python train.py --model="image embedding model" --train_examples=88335 --crop_scale_min=0.7 --patch_size=[8, 8] --conv_stem=false --muon_scale="original" --learning_rate=0.013 --orthogonalizer="newton_schulz_5" --ema_decay=0.999 --max_steps=27900 --epochs=80.9 --final_lr_fraction=0.1 --warmup_steps=1390 --weight_decay=0.02
Rows from block 9, named by matrix and row number. Rows with one number belong to one neuron. Each number is 128 + 24 x the weight over the matrix's rms, rounded and kept within 0 to 255. All counts start at 0. Numbers have three digits each.
# gate: MLP gate (model.blocks.9.mlp.gate.weight, 512x192), inputs 0-95
# fc1: MLP up (model.blocks.9.mlp.fc1.weight, 512x192), inputs 0-95
# fc2: MLP down (model.blocks.9.mlp.fc2.weight, 192x512, transposed), outputs 0-95
gate.193:121060104081110136094248128149124124030150097164112197140249104108082180068070109137086100102077142055100137123119157041090064142157140146147072112171144116203150125134130091123140105106225156162165106133043194146139171165069028146220131136086185124075182193163105069026098139138133143184
fc1.193:135148167000107117088101084062146161133121153130122073130219144170000167231159098184211098147077000076119161058153145129096167131070107110210120174122162115192036073116130106131186085193113127121176176059134091133216150077155095133131183110120160188101154143112122094140166069157126074124
fc2.193:134246173218142117099057048110115127066107169078148131123105080145089040143099135115174144145108227060095098199106104192110252155093151133000103152131152128172124174147110138075139165133116125120193123126120037117143168236147094027191105009090131056120142146133078127100134149149072183109
gate.194:128179128077132150102082057034182127157107147143088058099138160085164131114192080107146137117051146133108141154118157124073159121138200105147159122168124107164144071064121144153147142137094198126128148120148147145122157096196107147110142128142129183140134096111054125099053123110079159123
fc1.194:208073131134115121062153092078139127151113115085123123104125096090174136130115146191127115152096209044072128129039141110157134119155205102084074145127131151164103165144107145099161069159104095151157186120168179145097130100185124173112136107100145128148119120069125061099051113110117150164
fc2.194:155126130145116149042112090098100149155145103134191134127116157133102152155097110161164140142159111128084156101164157066138129142121159188158131154117134149125147164124013162156152079138131111122153123121113188162124134199146144163143116157141175101133111133075182018150148092119127080163
gate.196:197162092153122126008110099171081123145146087084194120127165115135114150134067110101105136178131213205117097119141071118142116139124050131164116184124129126080145091108056178123151142095162057177033087099123141091061105127163151132173215103103121060173118118140179168144100110190109112160
fc1.196:131213178094129136062201110192192124133124158070139118118192171129128131216026129105085119171140166142105127220109104116083183117139167185138120141165088136186195091134051099119193097142128102059053113097172073115087088073100154098079186144189193106146138133088101149112037166122162131199
fc2.196:052093111092168123072111114164106122079187129016165146026135193104198113176198132070105133141163177126088145074169038157140132157144074154255127135142050113109093102134162180173142209180154109130186140160130101055133129130109137166098134039149106127061154140131086131116062103169110097129
gate.197:015172119066130124105107179175211049053227118086115103113182156073161175145128139118138099117191087065135132162044155112173155184106115139186114099145163149090008139132137147227103119147094106145119137085051167202147151117127125121136184058144151188155174120155111120227119136082119148113
fc1.197:054181150059029094163091113223130087024186137041132108149081095169160138130207139150094082097195108103158167104108105061151043099085144119123145097167085121062237094097107093093141126178066147140161197202125104136120175147178090144120162077079024145151089114148137098108075128154082144158
fc2.197:158207055156148202204086117082125070197155139109062071100161130105074098169010142160115132134138172091116202143161027097164205064140157132143134096134140157114145017217127147085105118102135149139162151161125135072147190099129203066146146091112134060106051135161112214200145132177000220107
gate.199:106086138144215154129115107071047104162126130176105107134142172161042176108143169132097058158107099137139122108036128127151115167113103154171107068125133105116151132096158145108161107097069095124130136125162140132131210202081127096028136109107077170140112075128138110132147121182250135173
fc1.199:108129152151210163139162155137124087178135171131130208128118149158130145086091132144098106176122130189087101132082117134124123176102099156036071089074109147135133079161050124081100078088092124060163137124179161067107155103102111117110121159138136107145153146162140133178114152204161130126
fc2.199:118095156165125157077078118124148129110187179103142145101179146092116059031135120143159143152088122089193146086117139097114085179019141118093152139144128138139144171099123090121122154096144158107143148116111064124133129177107162082188106097126115088075099123141140177150156141088138173174
gate.202:086165059131093092122023121116085110141143187125096137125143116126109073100207110119144116128127099220096045097152155108134129101212159177162120117139173177163132087083181189107111124096000090140099091036143104158167145147137135031176092136187059185065142177138209071046087121115089086076
fc1.202:137108146093123118066096143088116120153105138223095068161118149146135134081075119136085117080196171111149046167112172145134170124137115121063127050150061145085119195142156135091145155108095139120114173149125119138133124165168117037162157129077170101163117109142158127128110112109095214146
fc2.202:165125102139119155146203094120173111125129230046162116097056098157157098063250146101073128116142142102152184111128058060097105126158026078201105104137169163089122173115103078101088133191133158114083160144138145168120138138210098016126124125112126083065147128202135125127173183160091154125
gate.204:087147147081158141153106160136125120129130219131141085128129114041141092069198111153127225085114074112118130146164092150059140144179115105067156138194168119087079092034123099138144191084160192199102082081150093116068119115021095155163098127096132129158164133133114148179149142098132191131
fc1.204:156195125105084063118116115121087087137078043121070161077080056157111143138145146096129109083144128047202157117146187117132117142051173172047169187153208128099113121163147102128135070101088110114151168143131183082133194144105096080107116241115187108089090132092119078133096230070110079126
fc2.204:166122149117119107163118190117142122133107074041161114108178104106159098113092116186065119157156113112101083122137161081118079169075169000183142148122057110126134176018058150159171115131151098124221113103135197099112091058164132135110173170147158133146141120130102107177161132151153082131
gate.207:077126116185145161112181064134051189167155143031095113116135082094131194102194111116142054183148160062124081181182097073146167103115128122195064133078102079209106119098165115105164129077183065129191194099136091073163115132106151116099148203166113167097137141180089137078120161107121181201
fc1.207:057203089125136237059149082129143144100091153096137082210084162179118129166094098117062133187122162139073154127131080058123132178132072122120158019144060116078119104151102117149103150136141212131165132097150164109165141120069105094128083153116164133113128167128105122208122118096161156096
fc2.207:199117122182112115081153146169145125066121214102158042147124061169117167128147153094046114153187179138171178095038160189129116175131130086121122115143183119123133079155156165077136088128110149119086133215123099028165128060188123013250159099112188107191091119165063209128115142141079150089
gate.213:097181084094164120142079152132115189049161160065181153166077153178114090133151207173103086127063118073166108106155123168112127181085106124135067073174100178118153122074109094126141081104127179112179185160115165190115138128156139176083053188161103127091185094079192154148094095132094141155
fc1.213:133162187099106145156133089195142096134122151113053088139069104131117105099168155146103173152089097198067135155103180109165140073193121125112178139127139118135132161050162148190129182190135090114046086114134098109182143085108091073021128068094126217061143161152112118095139220154157148097
fc2.213:161219192162156122117115105059142140047114032131181062084110110138102124092123155122135132116145126113120168164122167131165105170151131077125116141135148101144148149151114203153130177159125181138129135107121143094041177148124209114154060159127108209136057120207139157135075050122114140136
gate.214:083237137153114145117161118189076155095140128066098126122146192121137088155112103084118118057143153100152155159134096171085142193135133110125159098095074141134166137213204158094187115112125155120000108176106073079165087106125149108140092042064131093071178126115072116145198206185134163108
fc1.214:107150091153170049080177100047164168086200084165207071095093115061168112172125077131106123117168067156167201133071137200097180144120178059111108152175156149042057075160146134164163155097202149151222098081174120104110062174175116159148196095158096108109115107145156162131055047125097105171
fc2.214:019210163127085082120142122114087128177146150119171118173153155101169148122146116058128126173178054105143192137114096111133129255176160131144103135112162114158131114149197119255122085199133095109187126136116161124111115166123153138164153133101181184101141139146084092138082053178072150151
gate.216:118183195119111168114149118165136161059165098093167140184080191118089059186200129061112154106126151143155099162110139125123084075163061078074163122141138064183200047119050128156126146066080210112121167143164063126056236111131104074166156091110129105136093085079099064169144127150081165070
fc1.216:137099177136148147201088076154201107090157085129067098150122140086076125120070091065111121102168139146152106149114100139096070046110126123123145111111200151094161149073094124143084185165135078125101161162143118151103120139117034128176163159079081139109116255107158058106165118168131101125
fc2.216:153064146104104123110111132126213119145109165072103153129146127134130136186110130185130125087105119085141142115167170148119095161085144100135140129133105184098155066029106122128051048097126099114182146123135235117160093101194081180148225095093024177161142135121087134089113144171139147156
gate.217:168159108110252150149148026107114000118099182061119153100150141121052222171201099087188142084131124090132112099208128104105203144090077153115152130091117144121120115121204255089095189112205103183124157109196147126116123112125186100174086073131159110094099090133156111218186138116148107127
fc1.217:150183135077165097176151165191114101086199127064183144177104068107120164157229089170067096100076066199128186096099164080090153183076054181067198152142084060144106077122104126123173099123133138140193166247101091126144135074121089074151119058116108115177151091142089160191182128108207255146
fc2.217:102133120004142153102215187069149125144157112110129038162149124130220104090140151135148114118128121104129225112103132138163066051154052103115126102137134074107135106061100099038112155125138164129078176114124181084095132094225077041149172198132110098089026118174174098179133147102176046134
gate.221:212131072116118169144130111114107114161225155137112076110155087117075206130085157215158125228197115144227138087131153096131172182121077087085074105136220134123132099163098125136033195100181085168128090158106068105191158145144121159159165174096125144105170152155161083177100120044114098170
fc1.221:113170020147114117143143059172079140130216136045101134108170115085145082071117172169150132086143186185141156136124157112069151218226127026067104154162139063115136113064132160199112180114124068111171074064198134120115058136123139090079088163092095110116202202107103056200113198107097140135
fc2.221:093139059200133073132079147186041139149174163144145094179195101127085227099116133235231056130192146166174137083050124143148091174189114094167123113125165113147099136199169166209078072156117128136074079070096066131135195128096146037136144156117109122066034129062185146087157079161040150133
gate.223:113111198187152166097079162153069099042119026241198113103197097201053106179125138159152153113147099110134210099083084135169093107095106147043147086175159132186102120111135255126070118100190094077136161085088078063165151085162177089147149069128126212167137167170077089139166115116174179195
fc1.223:154180000148143024145124128113099074111173197190153146088048091132201150172158107148255155090186150158171154168215202130159073183189050137181174067151139086052233158070071109132121169149176113165158068112108166063127173161130106076163108115124144125124088074119120162144139154079115057045
fc2.223:107112117129132116170184075152130122133131164103088135194146146158155117127165152105194120160097201133171142091177156166153247223116199131250129129131142141095109106102132190111236064135115119141053122162128007123136117164192049255049097069123086078102236135094054220076134111127092182159
gate.226:100141044148143122149142100132121085170106138096150133148113171075114153097140127152109204105174120111121090117127028086050147128131199115127065104135184126144168189106135134093092161081138116194156148089153196104087190075132105070110116174035104098154137096109119153168069114071106127139
fc1.226:138130068193127147110109065125135135137105060111124122127152079140087162118106110165100165099127125113071156149157141115090105103120124138105160162062115164099140154140085149156117157092135196094164126171094145090134042139185092168106144081133137167134104191130125010143175100151095155154
fc2.226:173075147081123075048221149080134140213132127201171076052167167101116088046128077145178106114108062085129138146197169090123154200102171135171134141144167150103109148125094111157135086129129102148109090118111113122091120172148153085132065095140133253095116146072125202099138149080151106153
gate.227:063147174164100090180117070177120165124099115091125150105098173076028039035091184127152117122144170117090081149146083114164164116133118087166164129110128126133169229127098099129150092096091125187076137080151155096081099132146162115144151131162155111080103118130131086118169082160173107107
fc1.227:153171105104181171164157083135123135127172204053136159079112029109143166143093167082135098175146141103192103072169148089121062129139155088131063245090046074158120031125124126169116185171158213161199193087183137133169154185165102088081119179133095144104146166142122179099094145120104136066
fc2.227:086136117130146106175135124143122108108137143091103102192144169146060145076183131200089101112236168073026128124082151162149022000118109090213142082117164092152116215157124202164108158169135108101255145191136129195138135255227089160082057185128179134143108127078101099079118085185108138236
gate.230:127139129132127130147121109128122139128128121123119135116126128128134127128123135126132143125129127133126128127132124137132119138127135141131117136132130133125107114133147125128142119136127138119142132125117124132129123133122145126122131132143133124134136139122142134127147125132125123136
fc1.230:137127129129119121119128114129128116125134133115127142130138122127135121132135127138133142114128119133131135117124138118138134127127125132127136124136137133130125131128108123111113128123130125134134134122128143136122123137130118139130113149129135144116142136121127123134127130143130131131
fc2.230:127127126130128124123125120130140130129131130133127117110130129123131138131125127118131129125125136134129128131128132138134129115128127117135132127126132132128127132127125131127132117125131127130127124123130128116134123137124133115129143131125121129125134128123134121127127132130127134125
gate.231:127127127126127132127127129126127125131127128131127128125129128127129126129127127128130127128129125131129129130125129127128130127125129129126126129129128128128130126128127128130129127128126126129126127127128125128128125129127129128130128128126128128133129127128126128125129129126129127127
fc1.231:126128129126126131124130129127127125130127129128128128129128128128127125128127129126130129127126125130127127129125126128128130128127130128127127129132129129127132128131127126129128126128126125131126128128127127128127125132128128128130128128129127128130126126127126128129130131126127126128
fc2.231:127131128126128129131125128130132129129125130130127129129128127125129130127130127131127130129128126127129129127126128127129130124127123128126126124130132128126127130130128129130129128128129125129125130129128130129125127127127126129127129125127131130130127131124126128129128129125130126127
gate.236:117106104128090094108154093112042145175179192080202108154096061165128141081196065121161152073088176132145147101118192179147111042186036143086192135151147124140000186125069149032068109164124156119055107077182133159132089158161174086163062143153122151120141097166145107075073091174087134120
fc1.236:143079087136106111156162109151130133231255145155132121112177095136192148101184129110070148189149176125164164141161129101158138081077045102190147055139170132084157186146160212090106144173153193110072078191169120082112136098070100063180137066100158116054134102136129042177097132076105198118
fc2.236:144150175141140110179160054133176113186014138160125137193197209109114016152096128132138117110191154096140153109011126255096231075066164209098123172110104181143118060141076086171169119158130094129104145075121090117087087037063064080193176189146139160104113126187165221171139068092030134192
gate.238:162090120108091095149099155070108163117111113147128108149248071117144206122170106108153181101170098148030072134122042196089103136140148130123119071150111160083112139014224131142166168134135066137183201128058146097209100062150117105168100089146094093151173102182146166151053100093142127217
fc1.238:102106183148069172131159100142099103179067155185102206108118167131104139219099147180147142111140113142106178175117130142110093186134173083213078137138221195102122134162166074145173137107076135169149127067081098128127169170105139093166136034134075117116157151058087082138098097159102118096
fc2.238:113072132135119113101249103088190160111153127153114149154115124126134107144149109080085127154149106107109084114163096118114134158187157083240141099152086109092101084084106100112171130139126157110206175156124173061139133064085130120084172189133167141129176126104196049168126077149126124154
gate.241:089115143129151091128111104132130149132130147112158144139129126110139101096133099141118103116126123100156132114113119098118115123115117117114160138135109140150130133150139128108127157137124136139071099114117138142131128168136155134105128127140114125152123182146150120148128134099119125102
fc1.241:137136129129129102136116105102116133110129138130129141126112102135101140121141107138123108099131136100140138139149121124115116157140158097132126132140131143150127127123120114141143133116135166116139151140145152124164134134118115136107119114132145152095136124154141104121172105113138123150
fc2.241:122121132138143118107100121123127140102115136128112141134147164146136136156121113121147126135137140100174119123129160141156109167137171127131115135128150142100136134109102165141145120100118104133149154120119119158116117152185131121153132130130109140131126130130136111112131106085141113099