From a checkpoint of a small image embedding model.
Training: muon at rate 0.013, 27900 steps, batches of 256.
Data: trained on telescope images of galaxies (Galaxy Zoo DECaLS), 88335 training examples, 80.9 epochs.
Rows from block 4 of a small image embedding model, named by matrix and row number. Rows with one number belong to one neuron. Each number is 128 + 24 x the weight over its row's rms, rounded and kept within 0 to 255. All counts start at 0.
After each neuron's rows are labels from the 100 images, of 14848, where the neuron reaches its largest size: "strongest on" is what is common among them. Only what is clearly more common there than usual is listed. The data: telescope images of galaxies (Galaxy Zoo DECaLS). In brackets: how many of the 100.
# gate: MLP gate (model.blocks.4.mlp.gate.weight, 512x192), inputs 0-95
# fc1: MLP up (model.blocks.4.mlp.fc1.weight, 512x192), inputs 0-95
# fc2: MLP down (model.blocks.4.mlp.fc2.weight, 192x512, transposed), outputs 0-95

gate.444 [ 83 171 157 140 121  76 104 124 106 162 115 171 178 170 119 118 188 128  92 130  91 150  82 178 111 130 155 132 128 108 140 116 128 114 108 154 154 118 101 117 145 121 139 104 107 164  96 158 126 121 105 125 155 132 132 126 145 133 140 151 122 105 125 119  93 127 163 154 127 105 137  84 102 186 135 132 126 139 133 134 123 150 166 129 157 101 101 135 144 133 161  74  97 126 110 170]
fc1.444 [ 93 138 105 132 139 151 104 129 141  91  90 144 107 127 153 120 147 101 141 118 131 135 108 146  73 143 177 163 100 109 127 138 127 181 110 145 144 110  89 154 151 137 108 109 134 116  95 155 139 136 113 159 117 141 125 148 121 116 142 138 141  93 116 168 133 155 126 161 105 184 101 115 137 134 114  87 110 123 120 141 100 156 141 105 161 133  93 124 132  94 158  95 107 152 144 133]
fc2.444 [114 142 100 143 132 155 170 120 129  20 129 105 153  97 126 161 119 130 167 132 138 110  95 122 180 125 131 120 117 141 101 145 158  87 132 120 116  92 116 125 140 142 123  92 120 127 127 118 145 130 118 160 128 116 141 139  66  98 121  88 142 100 163 151 163 183 146 145 140 129 163 118 125 123 125 160 100 134 117 119 148 124 112 129 153 101 176  98 151 155 114 154 138 105 139 144]
strongest on: edge-on disk: no (54)

gate.443 [125 132 160  79  63 133 129 110 106 153  99 110 145 143 119 168 153 118 146 102 133 144 121 132 143 128 193 123 134 127 104 102 106 126  99 126 143 119  83 136  97 128 113 155 107 156 114 154 115 143 105 101 155 134 145 180 109 186 161 130 102 128  85 118 117 164 170 124 123 154 129 108 129 142 130 110 106 134 158 132 108 114 142 122 123 131 120 154 135 156 137 112 128 121 141 101]
fc1.443 [141 136 131  66  66 109 178 115 110 129 103 110 138  91 118 134 162 113  99 129 129 128 153 123 139 154 140 147 127 141 123  94 157 112 128 119 104 125  88 132  86 112 140 116 124 138  81 112 180 121 111 129 111 126 129 144 131 163 115  77 151  87 147 133 109 115 115 158 145 122 142 182 126 160 148 144  99 122 140 124 132 136 115 116 139 127  76 127 151 131 166 150 130 107  99 153]
fc2.443 [158 165 162 147 141 112 140 148 111 181 122 128 141 123 141  94 124 134 114 132 155 127 136 151 108 139 110 182 109 146  33 126 138 104 136 125 131 133 154  97 107  93 174 131  88 110 120 117 129 128 102 122  94 132 108 139 142  95 118 134 155 153 170 126 128 135  75 158 105 105 163 134  92 113 115 128 144 130 119 139 177 123 124 138 147 127 121 122 130 109 165 103  81 179  95 110]
strongest on: shape: featured or disk (69); edge-on disk: no (68); spiral arms: yes (57)

gate.369 [142  66  73 129 145 161 151 158 125 146 149 159 119 135 139 133 133 143 127 121 146 168 125 177 131  98  95 102 109 118 112  87  88 131 131 115 116 104 120 120 136 164 113 127  99 132 102 131 141 122  94 108 160 103 153 108 128 118 145 124 110 135  90 143 153 160  74  99 132 125 137 192 107 158 103 113 155 142  75 122 108 142 132 134  99 121 168 163 130 130 151  66 130 104 131 126]
fc1.369 [142 105 128 150 120 124 170  95 119 164 124 156  93 122 135 126 139 140 120 147 163  71 110 158  80 152 159 140 120  79 164 165  86 149 113 133 124  67 118 102  86  80 159  68 126 176 144 154 133  91 144 171 128 144 158 115 126  84  94 167 138 108 149 121 148 126 152 137 130 119 119 141 140 139 118 147 110 129 122 135 148 161 120 188 128 132 129  99 134 134 129 127 148 149 116 134]
fc2.369 [144 134 139 129 132 105 149 157 136 120 123 103 151 122 207 130 107 103 113 157 160 158  95 123  79  84 149  77 115 128 148 146 132 128 118 160  95 142 100 159 120 141 104 113 138  92 106 138  79 121 139 104 162 147 142 153 135 128 138 101 116 104 125 144  82 112 134 112 139 147 117 104 132 124  93 136  93 104 133 133 118 161 129 144 112 105 105  77 135 151 133 110 177 146 134 107]
strongest on: edge-on disk: no (50); spiral arms: yes (47)

gate.274 [117 113 100 141 134 114 118 131 143 142 121 144 155 144  83 104 190 114 148 164 138 119 104 135 190 139 109  86 142 144 140 140 113 116 200  81 109 157  60 137 143  82 110 122 110 137 167 125  92 144 146 151 144 128 124 133 169 116 133 145 107 125 165 141 110 116 127 164 153 141  82 111  94 117 153 128 170 118 127 101 106  96 127 114 137 127 138 152 134 118 112 112 123 109 129 100]
fc1.274 [100 130 113 122  93 119 106 124 115 157 121 122 155  81 123 144 157 137 160  92 145 150 107 154 135 147 120 136 147 115 125 137 110 135 199 131 119 161  97 116 139 118  98 120 135 137 169 154 116 106 134 138 143  98 100 136 134 112 157 113 133 136 149 159 106 107 139 144 127 185 141 121  92 133 125 107 148 102 106 141 133 103 107  92 128 183 131 187 117 110 103 121 117  98  75 106]
fc2.274 [145  90 110 109 132 136 107 126 131 113 123 132 129 127 135  87 122  95 123 109 132 154  86 108  79 117 141 119 143 121 142 142 144 101 113 128 115 146  80 125 118 145  94 113 138  73 106 129 127 135  90 134 141 141 120 157 131 125 137 126 143 163 162 171 160 124 134 179 126  83 146  86 151 147 116 115 114  79 103 137 159  98 120 163 103 184 136 166 149 126 131 163 154 155 101 139]
strongest on: roundness: round (44)

gate.198 [169 119 155 155 160  89 147  95  58 102 141 183 189 118 143 155 146 124 132 181 113 131  98  97 129 120  78 137 127  85 116 146  92 157 154 111 112 149 137 109 100 117 124 109 124 137 121 113 126  99 165 126  97 142 121 130 117 171 151 124 144 103 135 122 103 134  96 144 110 141 103 103 135 106 110 121 117 150  98 124 134 148 117 120 141 118 134 116  97 142  96 114 127 118 152 105]
fc1.198 [183 140 121 124 144 143 149  97 152 104 134 136 148 150 156 112  86 142 120 156 101 142 144 128  60 153 107 109 144 150  71 151 118 136 137 121 163 176 117 136 121 147 166 107 133 128 167 108 138 132 127  88 137 129 133 104 127 134 128 136 133 158 135 134  78 143  98  86 134 140 130 149 163 134 131 167 124 104 139 109 121 110 108 115 140 156 159 129  99 115  97 119 139 104 103 163]
fc2.198 [161 143 129 142 137 157 126 145 129  86 131 140 134 134 132 177 123  92 132 139 111 121 133 102 123 128 154 129  76 127 141 118 145 135 144 148 139 128 162 128 106 115  98 139 135 138 146 135 177 134 101 120 129 117 186 102 129 114 147 146 129 111 156 134 155 148 123  97 114 117 119 114  85 136 152 148 130 121 160 183 166 112 130 150 158 117 127  69 162 156  96 162 171 144 127 113]
strongest on: shape: featured or disk (61)

gate.441 [169 125 130  87 128 112 107 114 111 126 143 136 114  94 139 124 105 123 139 129  86 115  80  96 140  77  91 122 126 112 130  93  88 146 129 149 163 169 146 138 146 155 117 142 138  73  83 115 106 104 138 169  85 141 151  96 117  80 160 176 117 112 128 128 174  85 119 136 176 137 182 147 117 123 147 108 126 104 126 139  91 129 119 132  83 121 145 149 162 162 151 126 145 138 122 133]
fc1.441 [126  84 111 104 172 137 139 165 124 157 166 127  96 154 123 134 136 144 107 146 109 127 120 124 139 135 137 137  91 149 105 159 153 139 141 106 150 134 126 175 156  89 145  87 137 130  93 138 127 117 147 139 133 107 111 158 140 134 157 102 146 111 146 135 127 109 140 139 143 154 133 156 137 110 119 105 130  78  87 105 115 127 136 160 125 150  89 136 110 186 126  67 108 122 115 136]
fc2.441 [148 119  93  80 128 111 100 123 159 124 120 166 185 118 119 121 186 136  96 142 145 174 123 138 141 126 130 112 162  89 122 146 105 172 181  65 141 140 135 158  75  99 143 160 132 129 144 129  87 121 134 125 138 103 115 125 142 132 164 103 126 132 102 122 160 193 107 160 121 151 116 106 109 136 135 142 139 122 154 125 172 155 115 144  96 149 125 148 128  92 121 143 143  79 130 119]
strongest on: edge-on disk: no (50); spiral arms: yes (42)

gate.421 [119 127 161 115 140 108 103 135  69 108 141 118 101 116 165 113 157 162 161 189 141 118 126 155 136 128 113 111 139 106 117 139 105  99 137  96 143 119 128 129 173 136 118  99 121  95  94 120 117 153 144 117 113  98 108 172 126 144 120 149 130 119 100 110 143 183 178 140 170 120 113  82 133 131 149 150 141 128  93 107 116 107 150 108 166 102 119 179  85 164 136 166 166 120 134 168]
fc1.421 [138  70 115 116 138 140 133 135 143 125 119 165 127 121 117 108 120 147 165 157 120 133 129 118 150 130 151 126 116  94 130  86  89 124 126 151 134 129 130 172 155 136 120 141  73 134 137 102 137 105 154 129 116 131 154  60 142 129 140 199 101 152 154 105 152 133 117 160 117  81 126  82 151 142 165 119 139  78 134 139  99 132 129 138 129 137 147  81 139 132 119 134 107 102 111 134]
fc2.421 [114 103 140 117 103 127 117 138 160  86 114 108 123  97 120 166 121 129 103 121 131 121 141 114 119 137 122 164 110 111  98  83 115 102 179 148 155 149 182 134 149 157 116 118 127 103 124  62 102 121 126 117 119 136 143 146  85 132  53 149 141 156 143 151 118  73 103 148 123 124  99 111 149 145 102 146 128 145 117 146 109 135 143  90 106  96 128 123 119 148 110 115 129 134 143 116]
strongest on: edge-on disk: no (50); spiral arms: yes (41)

gate.390 [ 78 144 151 170 134 135 160 127  96 107 113 151  99 118 136 130 115 152  99  97 117 155 149 106 132 124 123 151 175 129 128 133 102 130  88 116 120 137 135 100 156 188 163 109 153 121  98  98 109 136  96 121 107  84 132 131  99 147 168  83 115 129 140 153 143 123 142 125 111 174  98 118 160 150 158 162 124 198 117 123  94 144 132  89 163 129 107 149  91 133 121 154 112 103 129 138]
fc1.390 [105 127 152 129 143 107 147 132  88  95 130 115 158 148 131  87 118 132 130 132  99 119 116 117 106 107 137 141 133 149 175 172 109 185 114 119  95  92  94  92 156 130 171 111 111 102 132 102 133 114 118 148 120  98 113 165 132 164 170 133  70 102 102 150 101 151 180 130 166 153 123  89 125 158 166 166 145 121 163 136 108 162 126  89 124 149 133 118 115 113 115 102 137 102 115 139]
fc2.390 [100 159  98 129 158 164  98 134 159 124 140  92 139 108 163 103 141 120 147  90 108 136 160 114 182 136 118 115 131 130 141 114 118 127 123 157 118 124 159 170 124  71 121 127 125  99 156 179 111 148 126 164 113 129 103 149  85 124 136 130 137 145 108 156 134  95  94 119 135 121 133  92 105 123 138 103 148 128  87 147 177 104 109 113 146 113 136 108 129  82 121  83 152 167 158  76]
strongest on: edge-on disk: no (52); spiral arms: yes (43)

gate.506 [148 144 107 150 126 146  77 103 135 135 113 119 129 131 152 158 153 112 163 163 151 145 103 128 126 108 114 100 116 141 188 173 155 134 164 148 132 137 109 105 100 107  85  87 139 159 130  92  93 161 112 108 120 112 111 146 108 137 132 175 123  74 121 108 107 145 118 127 159 134  81 139 103 141 116 124 150 117 109 154 159 142 140 119 110 105 108 110 138 126 136 147  89 124 100 130]
fc1.506 [148 173  78  90 139 121 153 165 149  87 155 119 144  79 117 121 102 145 111 120 111 140 139 135 123 181 106 119 124 158 137 125  89 150 147  83 143 189 120 127 130 155 123 107 112 119  86 145 128 134 151 114 129  94 113 115 135 115 115 137 204 104 139 123 113 139 127 126 121 164 121 134 158 134 136  91 150 152 108 119 171 182 131 117  99  98 136 158  86 144 149 109 113 160  89 138]
fc2.506 [154 149 133 110 117 159 140 151 117 104 149 138 114 163 104 204 142 146 168 108 115 148 108 120 142 114 114 120 118 131 133 115 118 142 117 164 125 127 136 115 136 137 135 141 124 144 153 130 140 147 110 178 133 125  95  69 142 136 144  69 131 111 169 123 133 148 137 125 190 159 163 114 134 107  92 100 144 116 141 133  94 160 137 154 131  40 126 154  94 131 118 126 140 117 129 118]
strongest on: edge-on disk: no (54); spiral arms: yes (42)

gate.462 [127  88 156 102 172 119 141 126  99 154 134  74 125 113 146 195 146 115 115 117 161 172  94 112 103 115 147 116 172 144 145 165 125 111 151 164 149 145 124 149 109 111  89 153 140 106 139 121 125 119  90 145  73 140 132 149 100 153 133 131 122 149 141 126  81 141 108 139 120 114 127 118  77  79 124 153 158 162 119 135 110 104 120  97 111  98 154 111 125 145 134 133 113 104 141 112]
fc1.462 [120 130  94 174 122  79 118 172 134 161 120 103 121 110 158 153 145 129 124 130 161 144 142 155 131 107 116  95  91 139 154 164 160 131 110 136  97 156 121 121 150 139  97 125 148  94 125 144 121 143 135  97 101 138  94 159 130 116 131 155 134 112 166 150 145 140 162 150 125 130 107  78  95  68 123 177  53 121 147  97 127  72  64 117 150 110 167 144 135 147 133 153 129 102  95 119]
fc2.462 [135 109 135 158 146  90 135 101 142 165 129 131  96 125 120 115 123 159 171 135 102 152 120 134 153 125 137 156 140 119 183 143 144 126 118 185 125 116  98 131 124 119 126  91 156 135 138 125 132 136 127 116 116 124 123 116  88  72 117 104  78 148 116 144 140  87 119 161 149 139 132 137 128 139 128 136 124 132 175  84 125 136 129 119 122 133 147 129 191 119 121 117 131 160 145 155]
strongest on: roundness: round (46)